Weights of a small audio captioner.
Data: trained on synthesized solo parts of chorales (CocoChorales), 39062 training examples, 15.5 epochs.
Rows from block 2 of the text decoder, named by matrix and row number. Each number is 200 + 20 x the weight over the matrix's rms, rounded and kept within 0 to 999. All counts start at 0.
# fc2: MLP down (decoder.blocks.2.mlp.fc2.weight, 192x768), inputs 576-767
fc2.59,232,213,198,181,224,214,196,192,187,189,193,198,216,202,188,221,177,206,177,200,188,184,161,202,190,187,188,202,170,199,215,226,175,203,195,201,251,193,188,229,203,216,183,224,190,211,158,214,197,187,194,167,206,208,207,194,208,221,192,200,206,182,198,177,216,177,190,177,231,203,204,208,192,203,215,194,209,218,222,206,222,222,205,234,200,194,218,223,198,209,189,195,218,177,204,201,203,200,159,174,183,185,200,225,194,196,210,217,224,215,201,206,208,180,208,206,205,242,170,192,154,192,200,163,203,165,230,188,160,205,211,199,236,207,231,168,213,216,193,227,178,203,219,192,186,214,177,144,195,212,183,187,219,200,208,231,220,157,208,221,163,197,235,232,189,200,201,209,227,233,185,195,195,201,212,241,171,203,164,198,208,190,202,184,212,189,181,164,169,193,217,234
fc2.60,178,205,166,208,202,235,179,215,188,217,190,192,195,218,176,174,182,216,218,206,199,188,204,212,208,214,224,206,198,177,209,207,191,199,187,231,190,169,204,218,179,201,188,208,168,195,196,179,175,194,214,221,184,199,196,218,199,196,187,177,196,211,199,176,199,225,191,154,215,222,197,208,227,203,193,198,219,199,197,191,202,184,196,218,199,204,221,220,195,217,211,164,180,200,226,212,234,196,185,199,202,227,183,218,221,217,208,240,199,201,200,206,195,204,215,222,208,189,210,203,187,190,199,192,162,192,184,170,186,198,198,190,162,205,143,222,220,216,203,187,183,185,219,172,196,226,239,186,229,209,220,202,189,204,200,188,201,196,235,225,228,246,176,206,207,219,228,223,183,180,219,175,236,214,197,217,184,243,194,202,250,194,182,221,248,210,214,179,199,182,176,207
fc2.61,203,184,187,203,196,200,191,204,193,181,194,205,196,187,195,179,184,245,229,208,169,199,189,218,221,197,222,198,194,190,201,220,221,228,176,189,215,208,218,218,201,188,205,176,180,212,192,200,257,195,226,181,188,193,213,210,212,203,216,191,170,230,168,195,192,191,194,220,215,167,197,182,225,160,217,167,203,201,189,195,222,210,198,235,220,206,227,210,219,188,189,215,189,213,223,188,210,198,191,204,213,209,181,227,222,214,165,195,188,173,201,189,223,185,195,145,199,203,212,198,219,217,215,203,201,210,162,185,223,187,183,246,179,182,231,209,231,188,209,220,210,150,207,191,198,196,204,191,220,209,195,179,182,186,218,196,219,206,210,195,201,185,181,209,196,175,171,198,226,175,209,187,201,157,197,184,193,200,192,183,180,210,194,198,187,190,213,202,181,171,186,172
fc2.62,198,170,193,192,209,172,182,239,208,174,222,194,181,195,197,181,195,186,222,233,204,187,236,233,189,195,170,146,177,223,197,203,229,201,194,190,190,196,219,208,174,165,213,226,178,195,213,202,211,164,204,207,194,199,211,240,202,213,207,223,210,215,236,220,220,190,209,170,213,161,208,168,232,200,187,196,223,202,226,182,201,194,167,187,211,216,176,179,197,170,223,189,219,172,208,222,207,189,219,208,194,184,191,194,193,239,195,210,163,199,208,173,207,191,201,215,229,225,185,203,219,231,204,194,201,189,217,216,212,199,191,160,210,220,217,203,168,249,202,211,202,205,190,180,188,208,168,229,227,217,200,204,195,216,203,179,194,195,192,194,175,198,198,226,182,197,220,209,168,168,205,210,165,188,212,181,195,205,198,208,182,202,222,195,215,186,189,194,233,201,223,201
fc2.63,178,179,209,189,208,213,215,213,164,216,212,214,191,193,207,211,213,201,220,199,233,172,195,174,246,228,251,206,209,213,181,182,213,228,190,205,200,159,183,219,186,203,222,191,210,184,180,228,175,224,200,184,213,211,175,184,217,180,198,181,214,204,192,194,188,198,168,208,209,187,214,195,198,170,200,187,175,184,201,170,185,229,175,197,212,191,231,196,166,198,203,176,170,166,190,233,190,199,191,225,168,209,216,182,183,210,224,190,198,179,242,213,173,179,224,201,186,207,204,190,197,198,191,226,224,233,190,183,176,204,207,175,213,205,182,161,214,183,198,206,168,197,223,218,206,203,240,195,180,207,182,216,200,234,184,211,186,181,207,201,202,209,169,213,211,198,189,211,199,190,177,175,166,206,172,148,193,230,223,188,198,207,235,182,202,186,214,198,188,234,211,198
fc2.64,203,197,182,206,202,208,211,200,198,192,203,176,227,211,187,217,178,202,214,195,222,202,248,198,212,214,212,206,226,206,210,225,207,192,189,170,176,200,202,212,198,233,176,195,199,222,182,193,200,191,192,192,205,186,197,198,194,216,197,240,172,221,213,197,214,172,215,210,186,227,140,200,210,190,222,197,186,171,186,197,213,187,180,187,201,203,180,185,174,214,192,185,177,224,182,222,218,190,193,214,214,205,214,163,170,202,242,258,193,189,158,181,170,214,220,221,194,194,194,199,199,194,240,196,193,198,195,191,235,187,172,188,213,205,194,212,152,184,200,196,172,204,195,204,196,225,193,216,185,218,162,190,185,184,182,190,219,192,208,190,197,218,186,220,212,187,236,220,191,186,220,188,212,200,206,177,177,190,172,210,193,173,224,177,219,239,183,220,194,197,190,198
fc2.65,198,206,205,187,201,174,200,215,230,238,175,183,211,175,185,194,179,190,196,185,192,183,195,192,175,182,216,200,179,200,179,205,197,200,202,167,203,200,162,187,179,189,200,217,218,207,224,196,208,219,185,246,233,192,210,226,211,208,199,212,243,199,210,177,211,223,214,208,169,164,201,205,152,160,239,147,177,232,204,206,204,212,192,212,189,171,179,150,219,190,226,206,195,222,191,230,169,223,178,199,219,191,174,218,185,207,195,160,208,234,176,205,206,198,245,193,184,167,218,227,194,232,208,164,189,208,223,197,222,232,183,198,201,211,188,215,200,186,198,173,206,176,202,206,209,162,193,202,230,214,192,192,234,203,195,182,227,230,190,200,207,218,211,210,237,180,213,189,205,187,228,217,183,187,183,211,194,168,237,190,211,209,182,218,185,197,174,206,196,190,175,201
fc2.66,177,215,212,259,268,221,216,170,191,207,164,186,173,212,190,164,169,203,193,205,194,221,197,189,217,179,218,168,177,200,183,212,200,196,215,213,199,208,180,228,243,210,212,185,211,196,210,163,200,226,212,210,195,216,193,188,188,213,188,190,212,226,196,170,205,211,202,230,205,230,177,187,228,196,170,179,179,197,231,176,212,222,141,155,215,211,201,202,225,207,150,208,187,238,169,170,213,194,167,242,214,209,164,238,220,199,152,215,173,203,158,217,195,201,178,199,185,208,225,179,215,187,164,195,225,188,189,178,200,241,200,173,192,205,211,185,213,211,223,200,174,202,241,197,229,207,204,193,220,167,184,191,218,227,194,183,173,191,174,179,210,233,173,225,197,190,210,191,219,187,217,194,168,218,197,183,225,196,232,185,208,214,187,240,190,222,193,241,188,203,182,160
fc2.67,218,207,197,172,214,176,167,246,174,191,234,185,218,226,178,181,212,239,171,234,224,209,200,188,197,204,208,204,192,200,199,228,189,187,177,214,170,187,213,202,172,191,178,177,194,181,186,197,220,244,201,244,203,198,217,190,201,193,234,187,196,181,176,240,213,197,193,179,193,189,196,221,210,166,183,229,190,191,159,201,194,170,204,202,184,194,206,207,191,177,193,195,199,204,240,194,203,204,216,202,178,173,206,204,179,170,191,202,197,196,183,203,217,211,220,189,229,193,190,195,139,213,199,186,217,223,228,182,196,194,187,201,226,199,202,205,184,174,222,195,200,214,247,252,188,246,208,231,184,228,200,221,216,232,190,206,190,177,193,195,211,203,201,221,164,191,224,190,190,204,175,185,247,219,198,200,157,200,206,229,213,168,196,207,174,219,232,174,195,199,204,228
fc2.68,222,219,204,215,203,218,213,230,244,190,178,166,190,199,179,178,216,176,203,201,204,154,194,215,214,233,230,157,210,202,180,213,196,202,222,193,188,198,195,197,212,202,176,174,188,192,220,200,204,194,191,178,185,233,204,206,211,177,185,164,195,186,201,172,179,168,165,217,208,193,176,199,238,201,167,177,192,205,201,190,184,201,185,197,188,235,189,187,225,206,212,182,189,200,209,163,202,181,219,188,188,168,200,188,216,182,192,189,214,180,217,214,199,176,182,173,221,176,190,214,165,183,185,193,171,177,191,207,184,216,203,193,197,179,212,224,203,210,205,198,171,177,188,181,215,183,172,212,199,212,222,221,204,176,207,171,243,234,197,173,216,222,218,183,159,223,178,187,251,189,181,208,193,230,197,230,193,189,209,241,209,215,212,176,205,236,193,205,191,163,204,196
fc2.69,202,191,182,216,186,244,238,212,202,192,239,195,207,201,200,178,215,195,239,181,223,193,205,202,212,184,236,207,191,199,188,200,161,183,208,152,189,162,189,208,181,194,211,180,220,184,196,223,223,183,202,178,166,181,217,221,203,210,230,191,175,197,186,202,198,192,217,219,215,175,166,215,199,174,180,229,214,205,207,175,182,171,168,207,235,244,192,212,210,210,213,173,203,196,188,223,188,213,208,192,196,213,191,202,224,206,173,195,194,158,209,196,177,198,195,215,161,169,214,218,219,190,226,180,213,145,214,207,200,214,216,164,174,181,177,205,167,194,202,198,204,170,195,188,201,199,213,218,223,159,177,215,193,184,220,191,207,183,196,208,217,182,217,197,197,164,264,209,193,194,214,199,193,189,227,170,219,220,209,145,204,210,148,208,207,195,175,219,205,216,200,204
fc2.70,193,202,215,189,221,205,176,198,137,182,199,203,198,205,222,246,140,178,183,207,211,184,225,197,209,190,167,204,206,183,164,177,185,199,197,213,242,205,179,219,210,203,168,168,209,194,197,174,179,167,205,214,227,169,146,207,235,225,185,179,164,204,178,220,199,205,218,218,177,172,192,191,175,191,213,175,220,225,196,221,210,224,183,205,192,211,234,231,198,212,155,223,196,207,217,192,175,215,213,227,174,176,193,224,200,207,198,198,203,208,207,167,200,196,159,201,205,197,194,156,205,196,221,215,226,207,146,199,192,214,201,187,197,192,192,211,208,168,183,159,214,223,204,209,191,237,197,166,202,187,193,176,217,184,183,180,183,238,193,212,218,243,229,174,208,195,184,202,194,191,175,175,201,171,175,158,198,188,208,227,202,241,234,198,210,206,216,218,231,190,208,189
fc2.71,180,223,229,185,189,211,218,218,208,189,177,227,186,172,210,182,188,199,193,208,207,198,205,247,204,216,201,193,216,205,226,214,202,190,211,201,162,197,199,194,232,252,216,208,219,196,178,199,225,238,197,204,167,204,195,221,216,191,163,181,208,201,226,195,203,239,193,252,233,182,180,198,189,217,219,214,227,220,198,156,257,200,209,174,171,192,189,189,219,195,194,218,215,193,242,192,199,168,214,186,201,178,194,226,219,208,212,223,232,174,208,236,208,196,182,188,189,200,217,199,217,199,237,188,217,209,189,209,241,206,191,180,224,220,203,186,209,204,216,194,203,188,200,198,211,177,212,206,211,174,189,206,221,158,176,196,212,171,199,198,225,184,219,190,197,186,215,216,170,205,193,202,221,199,173,202,203,204,187,197,177,156,177,186,235,171,215,215,206,220,198,176
fc2.72,199,175,206,192,216,157,179,198,205,201,153,185,200,155,188,187,210,204,178,229,188,205,190,211,191,209,198,222,218,177,204,219,202,199,204,182,218,179,169,193,191,218,201,217,210,217,213,207,207,215,180,213,208,177,214,194,232,213,227,210,179,213,186,186,236,158,203,218,197,223,162,237,178,154,222,226,164,192,169,215,209,171,244,182,237,187,196,220,190,162,189,215,203,195,211,206,173,200,175,192,185,198,198,185,182,190,223,273,214,191,181,193,208,189,213,181,193,217,208,208,172,204,182,199,216,173,179,200,159,197,183,204,217,189,208,190,167,179,207,164,187,212,192,184,213,220,180,228,219,220,205,179,196,221,214,219,195,183,148,187,178,188,222,191,225,224,216,195,199,235,228,227,204,174,170,167,209,218,218,193,184,220,164,217,174,225,204,192,213,200,181,203
fc2.73,205,205,208,223,183,197,166,210,187,176,179,228,234,196,208,192,178,207,203,209,251,178,255,204,221,183,212,176,229,204,194,167,202,192,207,218,175,230,186,197,197,180,173,183,225,196,189,210,206,181,208,221,216,203,192,217,186,203,215,209,212,206,188,214,207,213,212,192,189,201,194,194,176,202,229,208,191,205,191,185,212,210,191,204,219,199,178,224,234,207,195,203,195,218,209,174,212,194,231,195,202,220,172,189,193,182,182,208,202,188,211,197,217,189,226,205,214,265,184,183,228,228,223,236,225,201,208,167,170,195,198,203,176,223,217,169,223,187,189,170,196,211,213,187,198,194,175,187,194,227,192,188,214,159,190,195,219,182,213,215,232,191,204,195,199,218,167,200,185,155,188,178,206,205,192,209,209,200,195,199,167,217,192,203,190,237,219,170,188,197,252,229
fc2.74,166,197,207,206,210,204,188,194,211,204,228,173,162,180,219,166,171,185,191,204,188,205,218,194,226,168,204,200,183,205,172,221,171,247,193,217,212,212,239,169,224,194,182,201,181,179,225,221,238,181,177,200,205,224,200,170,197,208,216,228,202,187,191,224,196,210,215,204,212,215,184,189,226,188,192,188,212,200,212,171,173,191,193,206,201,229,206,192,182,184,221,183,172,229,185,196,213,178,187,224,191,223,194,230,191,186,194,179,210,243,177,176,206,218,200,208,150,202,204,221,200,205,181,202,196,199,209,212,208,209,217,206,209,231,206,211,204,211,193,208,214,238,212,209,204,229,181,177,190,190,181,191,172,192,190,186,154,201,209,211,207,225,215,182,188,191,205,222,212,192,205,228,190,217,184,193,205,203,174,209,211,181,202,209,190,194,220,175,217,178,205,209
fc2.75,174,183,177,191,193,198,159,189,206,216,196,175,178,196,204,186,211,245,250,216,194,222,228,211,218,196,197,171,200,209,229,198,227,195,201,178,193,179,208,223,175,200,204,227,187,194,206,192,178,187,205,211,213,200,224,231,203,213,200,217,217,209,167,185,204,230,199,187,182,206,173,209,250,215,193,166,174,202,232,188,193,225,204,209,251,216,201,190,220,218,199,196,185,181,225,162,174,193,154,175,163,209,179,218,184,189,180,192,203,218,191,190,160,174,176,200,190,215,197,228,181,186,211,179,207,187,181,147,176,180,221,152,195,211,224,182,199,189,203,206,214,199,244,222,232,191,212,207,195,225,204,215,203,177,221,197,198,213,201,200,234,241,173,201,208,201,170,195,203,214,204,219,208,183,210,171,161,214,250,204,173,181,203,220,176,202,201,173,211,201,213,209