{"dataset": "synthesized solo parts of chorales (CocoChorales)", "encoder_parallel_block": false, "encoder_patch_size": [4, 4], "encoder_widths": [96, 192, 384], "decoder_layers": 6, "decoder_norm_position": "pre", "decoder_bias": "qkv", "decoder_parallel_block": false, "decoder_connector": "linear", "decoder_tie_embeddings": false, "init": "kaiming_normal", "eps": 1e-08, "batch_size": 96, "lr_schedule": "linear", "final_lr_fraction": 0.05}
Rows from block 6 of the audio encoder, named by matrix and row number. Each number is 500 + 50 x the weight over its row's rms, rounded and kept within 0 to 999. All counts start at 0. Numbers have three digits each. After the name is the row's rms in percent of the matrix's.
# fc2: MLP down (encoder.blocks.6.mlp.fc2.weight, 192x384), inputs 0-191
fc2.136 104:441517497560546504436550460550583494543574540520496459565514501466491532474492447482398520445504302509548483466513521523350506566532455424466476535455507538421459541486507475511475496542550412581541455491498474546534466548491582391509474411488408523489485512489525564517491536578452446485515451563638469473509578537543559488543521467488445463461489397532542446515531527472530490503467492503453473506553522572570518467560554476484514483503428531445543536479470394509477457469572493504576462515497488502507546600507528470595570470452501490610474451547486470409491543536416523530
fc2.137 096:517553499514487564488434557520490535466431469459532609524476511572529489494499499447503550587539445614487621450517496557477560611512498501576459503502505495492442429529521625466575520483481524514592431498489457514503497503498457473480473459461570447446443450473389518486550598582429449551466439410507490418525400525438551458449463551426485536515459583535484456435484498448511590434590578456560472445483479498449525564511486483388473460507534461562503503524514544498495428502540614568488654510538542529475480524509512535454602607550481444520544555490558518408519556471519560410
fc2.138 098:424504503471525513561540484564534481507524527488520446486471490465451576435520521418479510443453534567524449585400468454434401468513400531460499506555518573516454506508434400500497472526451505480556472517466419500498555519577582435426473644558489519493537479513498473490557545524539455501472506503491387419506456580473461511493502434472490568382443587528458544463463411530550554514553506495506492512550447535408514571438574425585424509372550487537427550508427432537426398527501431483660555493455506540521498411540581533495526548505498598554495477446545512535383484416476583477
fc2.139 093:512512463617501578471570429537475466651555449544410443457545489567512433476484507536525456381510470542532466499517513436415492474482531444491448520545510484470559527497450508519523506492470458492471561433586493486435549504447491567447510494418575475441470466514579561464562464468476494552449530599563621461480464484501522539524422519461515512545537408486511413591541588481538491524505448493464500558523528463409529449464415414450584577470496546494460418582457456574510505498542419512520485533492537440466493544492524525599529439404524482473598611517543574494620424551564446516
fc2.140 103:467457536496465531543415574510541461549403510487407534510462481492518583437490537406527451429457487492456450517512518515561493503419504439532473495447534550451495540515573561503402547528478539546428483459487496458520541597496480423450520456501548461508496521517461516412506510494569496385472465486418533437557547543445459405472499571479479517339500539566588493479498525588468462500564432537547488409547446428522557510471569492506486453370518498472516415479468476455407539497565561507481466458492579396509631543456531520446423560500587421512487438506598541533450527444427495543
fc2.141 102:546451559506629457524502490522549502440524561494380560458573460492473531529529519540599538543498515428585559428427503529467389552512536473521462457439541523468423553474472507484521493555530550518466486428530502461541511588466473470522527565526541526565511527537425496467504469416570551485585430611529470480509525419494525560450532445428493372490478547578463507563608535575577488586511545557556569452555459454425547413527528515398471517540510528441460584633532493554460590428475523547617502513569516485507536436521495494525540514610513617558542444524513485398550464510490536543
fc2.142 099:426512548451471559486620465561589473551456517552505532532456417486370479432556501443515584486496547438503503508487397438492508529518524508585434484510545439533526362489541431546494475460516536551531479554459483545461466452535474604430524445505556431478480485513508554607532539530479441521532441518416467502590582423542636510497503447491470461513453515579512410476451596545524534474489514480579541527434526493500527584567576539522477507454435492501543456489599570538524528451504492561484544489530527454537554454511569471448451426451414499518502464542486514482497460473525488493
fc2.143 100:439436486518489450503553554488536494500558523566417498489571522528506588470462568588561568530520563568570528534460510523611491430517425458483475545461518595489512545468484493494486472562396395527423447445462466575424523492477554533518509531457512529422443478484410531519572534549616489393430513462550532566436545524488460483524641525417421503558484536576528530478417547526510534575520582401491575597508496497499476530466432488533494499532505562564396497413491623564461581570586484576478503569463514507488433435478453539422527407443479444462465532464468504558492477542460463548
fc2.144 099:487468470473449499567462523579514408593508575507467429520495535448541448458504485494486552372523519505515499452594470546535477503473536569396501548466465555536534477441532517574517537529469498473484531523491516406441513470471455500467525324518477480496456557434449491469492459440463526489517594498499483447548491471609507496465474487488527531525475474508578478497492518463410659479511444480531529518445564502438554544540519400443562563467480523484505458479566627447456484541440499584566567503473495492483470454502405553476540451412530501453507452462591561522534610495450513466
fc2.145 096:499464486477476520533563479517614481515533486544510389471494597567456509544482516427451565536448372517444390502472576472473511552487556522457490537555483494480476448518521461560506461531492608546447549500473395458485572428552498633499466499492533584469562500517464496520467416467449518674556549461452553437525522509473472513501539565585502500459468519402548469434554496481467444434478537570489442558471423520460459458443405419497513574444545560503346465573483558491346551420426520469509527534548534534498453573471435461479530498533479553499514531418531448383456445434505509478
fc2.146 102:531470457561432395536469509465485519468515480547552540569375502462526479553443501595494394417553501462461529534483498540531454559480518487515532518420471557495492426470503491511449435451387530452552509538560423461500512497519524450493482445497526510587479441472629469543499490547486561429420497493529512443409487508553602525617520512579512381593426452505499489524498424527441515487463536464467431483601460511474496473443482512413433554495532548505528399513422528479566418493411527458465476512520512508493396404457499423453479510474501561500554409489390503444478462443557511565
fc2.147 096:480463503453434463499474539474524470501501460462561467477508508512495477496540451518515477465558500490360511523518416366475516528500491466494525447531511446522447526530428462499578417452432600441579591487530506422500434480590533579542465516504494539508475522534523518445480499468524597542444536584457497530518519492521549543440590517420509480460465437472499356538536405522456580416539514474472567508383551451506579600526442541543559467376489510539443523535472455565467411486497484523530454499450510511396579433500411530517509501473575614469500590382476471514429561502565492607
fc2.148 096:502446482566456480565571477506516507486550520512450458481498580481554514516434500503536562492433506412517419511531544524401526469459507395544450468503507380516535584578509455507607529484598480382522398578458563520506471510534518480420501510445462437425504476477468550452527508411464535517467474478427539477442475501530552456506509588507427466504414531439502470508480514483565538456504519513472473508434523492510494424599588491592561468490525417519411546468427462512435499577513547407479577559528544508575445540504501420503414426418540422485532550485518411492478491509514555582
fc2.149 089:462468512462551577524497544450502486583549532488510472485469434490511521559512501490475547508518556548454423428465482585496490562457503583517579585523494560529409476572443468495509588563533499436604436529545642539554561552463447439595513479511533466501448483512534533482585504478544571502377480506605586499533587487513518563506632389551478481448630364401511467517510560431478556458485597456562552499533475608541418548442532433509553444528465504472539464472561490619480513480508474485520623475456451569507470552554489566458498460422486444444427490522463484600510461525447479496
fc2.150 102:507466504430574559554534445568421536481501494615544513486394479497527476464547405499490513474542518566480528517534455571479473551510534530473476455501527429558529489477476463523618522438519544468542481538497453545508547611422437500508475564537470360485495482460550495370482569554463486454482603483420410559503505381458480529520422477445452520530575442509418519517430544521494499426496546568536566447509470470518405535634653572479509482558452495454625526535472446463508474541555513488423520550400382432499443416517420467518466539544468518457506483490531453483492500436551496567